config = dict(
    norm='layernorm',
    mlp_ratio=4,
    bias='all',
    drop_path=0.1,
    subsampling=2,
    beta2=0.95,
    grad_clip=3.0,
    l1_shrink=0.03,
)
Rows from block 5 of a small CTC audio transcriber, named by matrix and row number. Rows with one number belong to one neuron. Each number is 128 + 32 x the weight over its row's rms, rounded and kept within 0 to 255. All counts start at 0. Numbers have three digits each. After the name is the row's rms in percent of the matrix's.
After each neuron's rows are labels from the 100 clips, of 14976, where the neuron reaches its largest size: "loudest" is the band of the loudest frequency at the time of the peak. Only what is clearly more common there than usual is listed. The data: read English sentences (LibriTTS-R). In brackets: how many of the 100.
# gate: MLP gate (model.blocks.5.mlp.gate.weight, 768x192), inputs 0-47
# fc1: MLP up (model.blocks.5.mlp.fc1.weight, 768x192), inputs 0-47
# fc2: MLP down (model.blocks.5.mlp.fc2.weight, 192x768, transposed), outputs 0-47

gate.80 102:127128130127125128128134128128126041128134127128087127144119127129115127135058114128117126167131137137129132132128241121145028124134129228127211
fc1.80 123:132084122093128116129128048129207048126128139128126128128123000128066129149130121127131115129116129178147129131098173132128128128135130125124128
fc2.80 121:129128111134115149119145127130137128127126114108128154147128122128128130129128128126157129128128126117127064128030165127171209125184122128158130
loudest: 4000 to 8000 Hz (51)

gate.508 095:000127137087128127129158068120128128129160159132128129093132127125131153129010168130128131121125128130082128124139131088131166129000129126127138
fc1.508 104:128131112129124153047123110255118110131116077164083068130128128084132119128124136130133072180126118128130122083124126139128128128129126137235135
fc2.508 100:071130125122128127167142150022129130120128156203120150073128139129127199144128128123128091127126122181129128073127122130146128131130119130083133
loudest: 500 to 1000 Hz (51)

gate.568 082:129127128127035123128129025128125128126119127128129131127124102159129121119128141137127115128125099149129121136146127084130130130103129129137081
fc1.568 094:129125128120129130128126131133161130133150128139124118102128111106103127128000127115125117151122127131129127135172115128134132137134128107127129
fc2.568 080:128129110108113127134146120119043198000000096107110126149166116125125133128130134131136131126125073205157079128108115134069106128130135127130128
loudest: 4000 to 8000 Hz (40)

gate.384 087:124116113137124128127122126128074130132123132127152136073171117126171139124110125125130127135137123126132126123121127127125129255129133112131135
fc1.384 103:129153118135113140093128123109126129170132131128127127128128128129128076128128125127158110129166206131125128130209124097138132175126126128128130
fc2.384 087:127128132136126134128130113123132178167126130126076128143132127173129128108107138000126130131126126142076116123228138125126142120126112106120177
loudest: 250 to 500 Hz (55)

gate.371 058:136129129129127116146201108166130129125194143135127118082131176132131120129128117121115189129114123000060133095123127132130130128124124099125127
fc1.371 074:126125157068129119130117127132128115128226130128130131127130145127139127127128179131122131110122054127053127138134123129127129129124136083114124
fc2.371 065:124129114074141138134126124128126129122132132129128133158119125126128128125159235056125129108000140153131128136131130187129126125140153119164195
loudest: 4000 to 8000 Hz (62)

gate.694 106:128127127119134143125128129124121129128135105135123129150153127125160140062124128128137120131129111127135125128128125127199184128122130125147196
fc1.694 111:130116130169123129128031129157129047119127106162154126132126083079124128148130128128142126124130128128136150141131142128114129115125126127128182
fc2.694 111:146214053053119139164149118120152133183185087096127108075161134135127128129143127122137128164130131132126119132126137128127135130092128126128047
loudest: 4000 to 8000 Hz (25)

gate.140 100:128125211130128128127048127167125129129142128131129109129129131125128131032136128121128096139141129146125125124125126126128162128117129074126124
fc1.140 112:113127127129124132128129122110125129122130125034128140130126127129135128125127126106121179145127137129117129128129115131127128129133129130135125
fc2.140 094:132091129113128129127110126091125129129128127119126125123101130132125000091142128129117129129138146132125114136128125137126127117127129171179133
loudest: 500 to 1000 Hz (47)

gate.28 113:128124124129132129086073127142128128218129128120131135136130126128125130128125128137128129129142061184128135113127128127128128110128131122128127
fc1.28 123:109123127125122129128116130129127168131137128128129125130134133010137133000255130135124128129000117128128102132147130124112143131145136120201127
fc2.28 099:124130137151025128131128127126128229132180123120127126135132132049128121065128128170123137141087132125127074129164128070118134138116112127131126
loudest: 2000 to 4000 Hz (31)

gate.523 119:128131128127127150127128094126127255128128125116165126131128128169128129133130116128114127127131145127127134129128127114127232128127126127108118
fc1.523 095:128134128167077213080123125128145128127130145001129127125128127131126129131128130129136129152130129023127128078132100125128130132128131128129126
fc2.523 120:128114139143173130128128194128130000128136126128126123124066128154113149140128126126130128104128137128255129128132125129129127079118128132128128
loudest: 2000 to 4000 Hz (42)

gate.62 148:126129183135130128128155128131226129132130139141110127126127128093129095128123124129132130138135095122128255127126128035131103090152128128127125
fc1.62 113:126112183128130125159129127128129136129128127125128128161129128131131127069128127128124128128128128131130129128129139127129037127128128065131127
fc2.62 094:168129000044128134129104128129129211116150125131114120124129127182098135129128118133112128125099145127129135129122113147129148213067116128128169
loudest: 250 to 500 Hz (34)

gate.359 148:128127127129128127172127128125128132128128126129128127091127191126130127126130128091126128127126116121128129126128129127134129127130000128128128
fc1.359 100:129127127129126127225112127126128136128128127138128126104128128098130127126130128128124127127125105088143140117128128185126130127130038128130127
fc2.359 117:128128127121129118086127127127126128128129139128128128128128021128128128125130128147128126131127144131129129131129128153104128128124255129127126
loudest: 4000 to 8000 Hz (36)

gate.555 020:200093132134100125136108125111121133130141050129200041115114133139134143126135136074112134079143051108118133166117117135114212141126109137087092
fc1.555 024:168127185143130155126121085133168067110126118161216128140158147144137111074183130082191138118131055099160105137081128129099132119127127129120130
fc2.555 026:163128129127156085148127148131132122128152126131111131131124091169127135112174151135129087122122157136089131131123127129123149123124135175112142
loudest: 4000 to 8000 Hz (30)

gate.231 101:192255132121128128127121126129129122124176127124029129168127128152130128125070131099145169127127105030125126129127119128132159128128128126142124
fc1.231 100:126122135203202128128128134132134103135123108128128128131128133129128107127103137124127129110130119133128145113123107128120127137132134125117140
fc2.231 098:081000126128130129126096134194128202116126119126125127127128127119134127127160111130128128129124129130128128131144129135129127126129127228059171
loudest: 4000 to 8000 Hz (56)

gate.7 105:127126128169128130129128128127127203107128118205152128000128113144168129125120124132142172127129127055119127127116125132129128131122124128138116
fc1.7 098:139126128125133127127128097091127255131125135118156117125123122127129128138128105135128066136128116127158127115113105027128119127130128128113128
fc2.7 102:135128100112111127124128129129131131128130128118086131255128123087125130131134130124120137154128174255092173137128129129096159137134108128124129
loudest: 2000 to 4000 Hz (48)

gate.319 122:129167063127130128118131121130127128127114115076122119129233150068131121035000127129115127132083128114139128150187126099128143118219135129144125
fc1.319 105:134134098141126129086114000128035130126128129128133127127152123119133130117131127126057191116125134129128128124143128130131133121129123129160126
fc2.319 100:147126125117200128129129143123130139108129127126065134132128122128126122125128131128126133126129104148169123137131035008199127132127118128119127
loudest: 500 to 1000 Hz (50)

gate.326 109:120130121049106113110128126131140129130128126184131128136128160150115128128131182128127140106136128113121124116128155129137146135132139132144131
fc1.326 104:127112119128124183129137151055111136127133127128142128128122128130129130128124130106128129129132255133129124127124049129126131127137124115131129
fc2.326 097:147130127129116127130083101126083128152127193179141129116126127072119132129156133129129128219126129129128127138127105129146128130000129126080149
loudest: 2000 to 4000 Hz (37)

gate.740 053:135132167132140124119130177143189098130115128136136114119116113119117137136128127185126067130141133126116118091132132052126128129125122126138219
fc1.740 060:128121191125121148081129126128160105098176127126123173118123124127146173036162127140127128236133255131128128154149136120149137117125131134135116
fc2.740 064:131130122128135035104126139008105109123121129130160131127127107138111128128121131148142128129122128131130115126132114000128123114125143142125096
loudest: 250 to 500 Hz (32)

gate.492 088:126143136123120130131120129129060133123126133115121138141153130098125171159127122128157087129128122120162144097130126128134136129128129125105127
fc1.492 129:131128130131128127127125129128128125081126124130131131000129128141128128130127119128130131129131127086130129146128028130118204128127130000135129
fc2.492 114:126128127128127128139134112127131124128121128127129132164128128104127127134124143132128128114129128158135138124129130134096002123128132255129128
loudest: 500 to 1000 Hz (26)

gate.733 112:119128128131200119128134126146128128126093130124126127127130126128129154125106130113129124129124105129128132128150129220128129143124127131130095
fc1.733 116:155131135126128067131130130123125197134126127083097126114129126146127128115184044125136129123126120086128134134164129127133130128128138127127116
fc2.733 111:204128183112126090126120158189124126130129255136032138130133129127127133127173108123132255124128121130165124126166226133116160166136129160129129
loudest: 500 to 1000 Hz (31)

gate.362 132:128130129129129128128127225127128115126129195129132125129116129137128196147128127124133126211129034126131128127127127126129000134128125128128128
fc1.362 090:128128122130121128131113137105129146128128122128127129044128119121190091006119131023131125128127130127012126133128135134144226126076129123133128
fc2.362 104:126124128086129131127127195142129122113125167124128114190112154135135128166127127126132127133120000139182205126125126133128012129128126148127150
loudest: 4000 to 8000 Hz (40)

gate.718 017:098134139102128129132114121121157107128076064130094127066130125144149128116137127122144127124118119120130152129088149155124085060130134113146125
fc1.718 018:139129135122080210201131133147134151144169114220139123169122131159120121153140128131131143231086103139148132126127091134131159139124089238128114
fc2.718 019:138127117163144116130129137255130068138137148144133121103143125129146140125091124128152137164134120190156119149134127108168130132095139134125132
loudest: 250 to 500 Hz (31)

gate.164 113:128000126128128132090194127255132158161189122138123129097122120121128129139212173129127130128124067128141127120106127000127128125115128127127154
fc1.164 098:122128126090128212119170127086136152127162127129129127128152128128129127126111131127141146127128128125117120180128128118101126068159128080122126
fc2.164 118:127255129107133118169048126105127106127000128132131126130101126129123126134102096125134127128116128133127130118134126133198110163129128141124123
loudest: 2000 to 4000 Hz (50)

gate.620 090:062127129191128178177139138145127128128119147128128128145217130055127103148128135126113127122126121114134132129125128107186193132063127142126155
fc1.620 104:166163129145126123121138129106128128126125054124129134129065127139132124081128123100147234164124149128129088123132128126127123128126129132095127
fc2.620 102:120133130140116088127132118128009105131008128128095128121128128128124131199131123149166125129125133135128199255128132132128092130125127132129129
loudest: 250 to 500 Hz (38)

gate.726 147:128130128141127131179128094201128165128124152134127128014148127128122128131163156132128127080151167076115125128119082136128155123112125111130160
fc1.726 107:129080131146146127128138137059206000003177083132125209117136129155128136116128118128115127148125130212126142127153166134129122148128128125092135
fc2.726 106:128128133137171080133123113129123134130107128154128085128170152080128127139134129127124129128202069129130128132152135129129120138116129069127128
loudest: 2000 to 4000 Hz (53)

gate.615 113:122127124128139143128139158255125125128000127126132082128127132200119117093131129125122124128119128125128129072130126128128160135128128128128120
fc1.615 112:065150147132125000125158130125118128127130134231126128128000130128128127108129127129128115128180117127124153105130133134123131125129129093128119
fc2.615 096:154000127080131166128137127125097242114201229055122128082220128101130130144133126141171235127135128129127128125126113166128128095127126179123128
loudest: 250 to 500 Hz (79)

gate.222 068:138145252128128126131126141126109122165127130126128079129143134128125206170141128000091122142129134248080159127114124131120034127147143115128108
fc1.222 105:117128125133152126130128156127128110126130128122128127131074129128129126255112129128137130107128127132129128128127161097129128104128128132127123
fc2.222 106:090130127125128129122129134128110051128128128126129135129126127128126130255125096130116126130128127128099124126118149122122132131126130131127120
loudest: 4000 to 8000 Hz (32)

gate.166 093:175123125101128142113127121126123129124170096127130123129127130128124148128092151139127023124092127127068182126161129111128253125128132129129209
fc1.166 096:128109120125132129136129127221128128217127131123132128125127055129128123132126146129132127127128126109128127131129070127126175129120125128127205
fc2.166 102:069137139128128129132131102045139127108118173100113119128132220130112103131127095130126152134189117125129093134127127099130017061164137150130000
loudest: 500 to 1000 Hz (39)

gate.99 100:255131128128125136132128126127135127128165128127128129157128128128128127128127122128144134129129129113128158069128116128128134132112123125111128
fc1.99 112:128125138117124124124126113134119128152120126130127021140129168142043125129145164142131173117142129129220120133067110131147141124128129118129122
fc2.99 116:000078125126136127067105123134130120124122103127124128128067130128127139148123128129129119070118111129156127128124044126147128128126124128128161
loudest: 4000 to 8000 Hz (73)

gate.534 106:129000144128129119135119128126135128118118128127127128038130143163129129128127121102037127146123025127123205128136129122058199128130128128128123
fc1.534 098:130127091104130183127127132128134127132060132130121213149127151160124132126127122121133127069125129123122139131135175127129183140146132123000129
fc2.534 094:143255122114129103128128108137128130128137127128130118129130052000129136128128097126150134141119153095123129129120058143127068128128137123153092
loudest: 250 to 500 Hz (33)

gate.625 095:154121129134127130128139126123124053130119128128129158118128125148125127134140142123128127125111129128129127130139130128119128128138125118121126
fc1.625 101:136132111128132128128129086133051128125128241124125122052129186128134120129123127139255141131129059120117110128115126127145120129112130132173129
fc2.625 088:145130128121125127139120153135171127118127074137128128141133130130125128129132129128111128124128131128098124123132178189000135123128129123110122
loudest: 250 to 500 Hz (49)

gate.691 087:139165137126127129128133113128133128108130084123134126255128138125227110124159127127133143245125123125125090144143025119128098129130128121005112
fc1.691 087:135127128121129128150116126083093128129131128129129122128138132126125117129034177128120124125094131000126115128150087128137136117157127129130128
fc2.691 093:130118064132120105134129136128136120127122133121125128128126132128130136114135125120115090129128169175126131124129130128122128128115131131129126
loudest: 250 to 500 Hz (53)

gate.422 143:129132063129127128128098111128126125129128127129128129218127125130126128146124128166127127129137144148125128147124125123131125156128128134069149
fc1.422 109:080122128129129141128126109117129132128135122128161123060130125137070131127126126129129155125124198129103043127076129133159129126137128128121085
fc2.422 106:105090015183106150121123126126148129128128177100132000136160132103128082171126146131128128129129128126131112122162133085122000124131131137119136
loudest: 2000 to 4000 Hz (78)

gate.133 141:131097127128131183126100128126064131128129104129110227128127129129125127132128131123152146192128126023141090128128086129129128128151128129128052
fc1.133 105:128128146136142126132013128133173130122128128111123203127134124148181102128135124128120165156131119091128070133148151110126132092129124105129127
fc2.133 102:127045127128124126115136245122151085086129139147128069128098127128117132147130121125160131072128156126119127128123128128137137128127133126122126
loudest: 250 to 500 Hz (49)

gate.767 107:129106128126125128121128182128128128073130105129120128132135120114127054107129133132129129128131130131128132128128129128123178180129131123135126
fc1.767 103:133127121129128127135128128215125132123131131128122127130155133117126127133127133150129128125129145159170130126110130131128130130112130142155127
fc2.767 112:127130128138127144132128127132127131015132123188136128127154123116156039128128130130114156137127127128146133116127129128112130133180122107129122
loudest: 4000 to 8000 Hz (44)

gate.293 074:121128122112136081114102133130185128125010163142255105126126084131119097132127051128127127178128133143146104128134128050131104124144126057153168
fc1.293 092:128251111130134128128130091116140032151148125196191128134118201125128138133135132086096139094127125128127128154131132127123123128124141136075116
fc2.293 091:131128126122128127130100116124123148129119123127156097129135116107047128125053122140134111255127113065128123128163243085141127129128127174127134
loudest: 250 to 500 Hz (33)

gate.640 072:135114129134104129126128075108137128130128123147107113197117149106129136123127128096078102071141184117129132134145173124093129129074128133130124
fc1.640 089:126153100129128128127128111114234147130128140124130127141128142128108124184142151131029129128147050137124167129131133131127116129127128128090119
fc2.640 113:119125128139118123128125126165143129244127130118128128131128128128125129116170128132090141127112134131032128128128138143128130128128128128139129
loudest: 4000 to 8000 Hz (40)

gate.599 101:129069106116129128123011096135129155130137132126132127120119128121128179121128139125124125126126129124128130158127156125120130119255129128134127
fc1.599 117:139146127129128127125128130130130127041128255129150130139126122126130127152087106156119128163117128128128128128127128131127078234126129126128128
fc2.599 118:124133143115083126128124129166080133110123255128130127129132132077129161118127127181128123131207111122128194083127226128141131128128130124133128
loudest: 500 to 1000 Hz (67)

gate.461 113:129132131127127130128129166133131127093225111126075125191128143127140127130129108128090147102129115034127174126127135126125138013071123127132129
fc1.461 114:131134227087100126090128123126131078123127130132126127123127128130238222133120129127124135128129114126183128118105127130000127126128123123188148
fc2.461 111:131131148129149127129116118129128150128192129200096128124118170255098165097181138113125139129131099144128124156166129159136129142097133128128139
loudest: 2000 to 4000 Hz (35); 4000 to 8000 Hz (25)

gate.149 107:110138129126129119052167134096145128143126128128126141111130131130128120097107128122000129066135125150133128131134128126131132129132129238129125
fc1.149 110:128126128098130130129039112108129142126127126127125131255199144130127125121127005124073099155136123141128128132128127094129113147132138125130150
fc2.149 114:129126134081127113132133060128128124025125174124134132176128119137133128127127125143132172133106128123126125128127143120238128129125122128123148
loudest: 500 to 1000 Hz (30)

gate.641 090:255128125106129128123126057129140128065118127129131128126136134128127124228069161129138188133128128127129127132121128103127134000136134126150131
fc1.641 099:126132137157127130127127146156128139128151143122128118150130126129127113131145129117128127106131136126117124124142135128125245125056127126071122
fc2.641 089:157129138123128134118113128116111129128125128132128128129101113126129129126130108127127118198103131129130133122156127000134063131134130163135131
loudest: 250 to 500 Hz (36)

gate.352 074:110124128128097132126119127129255127124133089128125128120127133179137137129130122128133118116128128125112159141128118134125154129131144124200124
fc1.352 090:143122127111128121144127131126124088117135127126150126141089136125169128066128128127128124122128129130129131137237128134116125122127129047126162
fc2.352 086:106124134139132057132120127130255193230124128131066128128171127129086121128126129136139132148131092128122129125129133059124122127133114136130127
loudest: 500 to 1000 Hz (26)

gate.218 119:125120128127084129126040173130120128121132129124127124141050111139121136128136135126128170062129125213129129129126128130140128130222138161128128
fc1.218 115:130098131095130127128128114103126128077138128128128134135123130153127121126129113128129126125100129126149128124129166128133130127125128146127129
fc2.218 110:126129116138131127126178131128128128063130130126123137130120157128128120125083128128126177126128128128129120147128112117128255128199129133128203
loudest: 4000 to 8000 Hz (55)

gate.672 122:130127134122128129147128137123129126140128128074126128127128128128127151157127135129128110133136174128078146129116127127214128151070121133027255
fc1.672 106:126129017136124124129082138131128187123255132096126129132128091120128127130134126128128130106120131121255129126130159090126127128166129133131129
fc2.672 101:125128125128128130139128130123158130136129143128129128129128119128133128134124130131214128126128128127124140136061128126212120148130126138080151
loudest: 250 to 500 Hz (39)

gate.58 081:152130129118128129125125135128126136152008128142155122136130178126128176127128126094144128128128127127137127128126151131106125135108129127127126
fc1.58 085:181141121128130131140127087132128101129100126100189128142130074125152150255128175128126102149132128112127137126130110129123129130083128127129128
fc2.58 096:119122120209128128128124126128142129122129186131129147084110127128129077068158128128152127125112103135116130142144133130132138126122129128134126
loudest: 4000 to 8000 Hz (26)

gate.612 101:127130128128180137128121125124166128118143127052127139128001129173130128124129133137119120125128130129120129131184026128127130147154132133102128
fc1.612 108:128080149128129131115123147124127129125137167128128155126127128128128125127128129105117127128163047128107168129205127128125110133138136130129129
fc2.612 121:094093124127255127134255124126128041124128127099144128132123126129145115130128128129131128127127129128128126129116127128131128128152126128110110
loudest: 4000 to 8000 Hz (82)

gate.446 085:039062132128128136123129102126123129144128127135129118126054128016128192132128123128095120121128128129179134130173142103129131128170130135134120
fc1.446 112:131131129128128116126129128108131127000127128131130128128165174128122127141112119083122128161128127126128126127127129136089109124126134127132176
fc2.446 114:130125183128127128118145126128130125117121255128119126128116123038137126127125120168168127131116157127134188148140255128129128126127128127130131
loudest: 500 to 1000 Hz (60)

gate.138 145:112135151128129160127126080220132077137128129129129128090129135152128184131128126143125127131118114128236122127124108128148126128121131124111123
fc1.138 097:229121125126128140053132100139125129067128038136130131144131135107128039116098138136123134128126159129069128130071128130127131128113125128159128
fc2.138 096:000158128096128128137128122128134072200127237128136099125120128206128255126135130128124126128131114128255130116130128130136080126116129128129127
loudest: 2000 to 4000 Hz (58)

gate.364 083:122052102127125127145128128134128138129153019129128095129128136207124131116133129130126131128126121154130129132111127121058142128255124122137211
fc1.364 095:136122132129174128121127126135141135141219132122118255136192132128128129125129103130127000130117128198133125153127125128128127140124130159129124
fc2.364 085:128127128128128128127087000120155110128133128128130140073127121129126155128107124127127038126126130015131137126134084135025128127126135128189000
loudest: 500 to 1000 Hz (45)

gate.438 094:128161061111128134127129120122127142146127134125126146194133072128133129126142146188118145129133129127107128130119111128113128129130130124143070
fc1.438 096:139104128000127129119131135106161113128143127117081128144143132129121156124122128000124108080151150130130128127099129154045228130127136127154151
fc2.438 090:135126112103145191127163135127128083128131116128140220044138059127012129126130137135132119123123128121128122145057128127136128092133139124130088
loudest: 4000 to 8000 Hz (31)

gate.63 092:135209106131128167133143103153244153125128063128134140129130129094124124078138150166128190112111127113127128128125105118131128126107129156120127
fc1.63 107:162128128128119129128123106129167128116129128136128128129130128128128183128129141139129128128123126124128128128126128104167127132105128180114150
fc2.63 098:128255043129123139141132119124165106128172128149133132100140106129137128130156138137123125135127149115089129105128122140124128129115129000131077
loudest: 2000 to 4000 Hz (43); 4000 to 8000 Hz (28)

gate.268 099:129128127143126120140159127128152150105111074110142132131127120130118128129123123130094127127129111066128126125127131128057186139129123130128128
fc1.268 098:129137125064133095130136129137133128144135125129136087139008184128133129077130126127126128123127129129128131115107137134130124116127128129134127
fc2.268 101:128124125143109179128136128126104155123123122128105223128128140122102127139123131100123126132129127126135131136131128130175126158129128126128128
loudest: 500 to 1000 Hz (25)

gate.532 028:166122147076127123120129100114136103126143137135068139111128172080096155146123137105124233142120118121123110113133157123144076160125132112128065
fc1.532 030:129095124138120133131129096117132121170120114249128129055133126139129129084128094143122140135126145122133130125132125130145129156127140135149134
fc2.532 030:109133126117128124086112165182191136201128111132128122188255135113115153131126129090129093142078142134138126158075128129170117128154127126036108
loudest: 4000 to 8000 Hz (46)

gate.619 113:128127104137128124128133014128146155130131127135134128126130161129154104212127128129025148128121127126128132114133128126070128128127128132127136
fc1.619 108:127221134128087080130130015100128128131130128129136147102125126129190221150128130129128128150139136134125134134109127186114128129006128127063127
fc2.619 120:128128021255128154127123130179156124128139123127127127132135146125125123137120177128123128132122135139129129128140128119124129123129130133125128
loudest: 2000 to 4000 Hz (31); 4000 to 8000 Hz (30)

gate.421 022:079127130075130188124128114106128133112136138122095133131130157153155125154134036250148127160101131111129128129119135131119061147123127109121131
fc1.421 025:134092120137147128137136146121139090098121035122111135115125115127145123135129130132120142077117114124120176136135135124089118117138124180122132
fc2.421 026:101126127089043132127113108146154132129100108151127133126111126124104130141125116135127175061251145121145121082128132110128128186142123150148132
loudest: 500 to 1000 Hz (31)

gate.276 091:004137131129127123134128133035127130119130152128116132133128125129129112126130141128122152128128129128069127120138204129114174128145129128106127
fc1.276 118:112137129091104108128126128129142247126125132136046131134128127127000123123087122129126131127132173148130128123138128255136121123140128136129101
fc2.276 110:009128125128129127129126135076204165134132136114129126130132125161127148178127125128131128141130128128103136123127138133129128129159127120126114
loudest: 2000 to 4000 Hz (29)

gate.710 097:190125129128128128162125129128137150129128130129126129127122124126130148070139128131121176109129132128127128113131129128127124112083127255126171
fc1.710 114:126254126113130135128127130128093128126128130123140128131129126127125128129128123130118127131131133132128129126127126132128129128127124128128130
fc2.710 105:088255136126126128130120127055126081153129118109128086114116121132130130125056128128142046160135145160127181125121121129130127133131144136125089
loudest: 2000 to 4000 Hz (55)

gate.289 086:136058130128127115142109123133127129127135129132124101131128129136127103050130125132128128137140127118151129128127062130120130107134121122129101
fc1.289 096:126126152147128130134136129120129128127128127109132129133125127129128128128141113122131131071128163128127116120127250128067129140146128128121129
fc2.289 091:128128130131128130124118079129126209124128170127131114173103052159160135121132127130128128147129130128106130241132000128129126167095123127123127
loudest: 4000 to 8000 Hz (27)

gate.606 076:079124125181133146131128125125129130128128129127126153105173100125097108043140186128134086128095128128127128137122127129128127102129126116131137
fc1.606 075:128129122142112163128125208153173129117140118128125109170128131132122111160137140122152130121123135128123133125128128142124107124120133207127121
fc2.606 079:094130133154110144124207121126138129128125112125156130123128128120127000124136170131120141112126128227132140128126144131121131118153125144134197
loudest: 4000 to 8000 Hz (38)

gate.65 096:128125137129130128222130119128145173126107128126128129140126139132134127134122135197246228130136114127128131125138144127147130129118127128100128
fc1.65 098:118123155144133118127127127127121135119128129031122150139127135128124106182129029113129103138142125137129123000128128124128062197117118094128128
fc2.65 100:106129000125137194128122122132124127123141131123127136127128123129126127116095135122122128131117152125128143131042103160127066121134123112126127
loudest: 250 to 500 Hz (35)

gate.155 098:128226128128129154221130146124128125123129131128128158126003128218128102128138129022128128160124123115129127127129091167128130123122129128128129
fc1.155 106:125134126214126130187129120130131128051234124127129125076120127125139127128140154179134139126128153127131124062120128130129128117084128151103094
fc2.155 102:129201128129131097219096127129127134120170127196116134104134126126125140005242129124106131159121127070129174117167132150127127127133128066146127
loudest: 4000 to 8000 Hz (33)

gate.448 205:095117126127132139131129116086132129126188128207126089129128184135129128127139131111140137127071105216109128134127105128133006124119128131146127
fc1.448 100:153196128010127125120129131128204095129131127127174121172127127129124123132121129132129087134131118104142201163196126126000128076228128122127126
fc2.448 100:131128128175128131128135123148103127131124127127126129128180129126127203128156144128118128109129155160118128119075150134124217119126128120182128
loudest: 500 to 1000 Hz (53)

gate.539 091:129126131113129127128125128115062106130135010136124126127138131128178118108124126134129121211128127126108127129130203127128128130128129124155124
fc1.539 100:171129131120128131138128133142119128133126135125181124124127100128125128226128130122211127128128000105129127138126129129155136131122142125126131
fc2.539 111:105128128119122141128135000129139123129112131121135138126132127147125126133135128220120130122126122139127126128127116130127113080129135129136120
loudest: 500 to 1000 Hz (26)

gate.286 056:129130235120123133123137139121133130137086121149127124066113131137144134130109128128129128130129132119127047118125123128117121132128110131128149
fc1.286 058:125131128129132122134185170128051126091127039122196122127126121114120131124131141127117128124133152151088156092131155130132104122130132133073126
fc2.286 061:134115113087125124136131210128128128124125128121128124129162107122074090121146126127112147135142127127125141133129122124121123135126127129127071
loudest: 2000 to 4000 Hz (27)

gate.671 101:128034170124135158128125127132167092179137132177132102128188128125218113135127154111126131033128126122129130137128243088200125128147138128174128
fc1.671 125:124135125122130128123127130128128118131153106126132128127120128129135031142151127132131127129167147130128151129137128134187108124133128160154104
fc2.671 123:124125132157129129137127136123074128131134133128130127199131126130128084122108127138060135128138162141127128127129131128127128128132131131132132
loudest: 500 to 1000 Hz (46)

gate.700 085:129102129066090129128138123075135128128168127130128137128125131069049122136146118123131132127128127138122094068125131128151127128136128123118166
fc1.700 119:127128128134135127128094127129126126127129112000133129132125127141123128187128127127122125128112128127127129128129119135124128127125127127130122
fc2.700 114:149134131126127128130138129130128134128129147255131127129145131116148130115212128120128130130131125137132129115152157137138115133121128130122153
loudest: 4000 to 8000 Hz (80)

gate.687 086:167127124140095128124128127131119130127171129138131091131130129166127125126155136128107130126128210129084127124068135131127155130041128132118143
fc1.687 084:128198124123128117129100128130133116128128126110064135129116128131129125138126128117124166079185145109127251129128123142128127128127129132131032
fc2.687 098:115127124142129119108123127127139189125157128128128007128127124128126155127125148119095128130086129157132127130118080128125129127123136127108255
loudest: 4000 to 8000 Hz (72)

gate.256 115:129131101128132128127128138125184000127130133128128130128128128128128129129041125127128160127153112128121084161080128095128128128128129118125126
fc1.256 087:116129123102076121157131213126135082127129119105210164123214130128206129128145129255123134056132128108131125129165131129126129115138130126186126
fc2.256 116:122122169128129142128121118127053255126128128128128128132126125137126128128158134118120128111127151154128187156111105155134125128128130162133180
loudest: 4000 to 8000 Hz (36)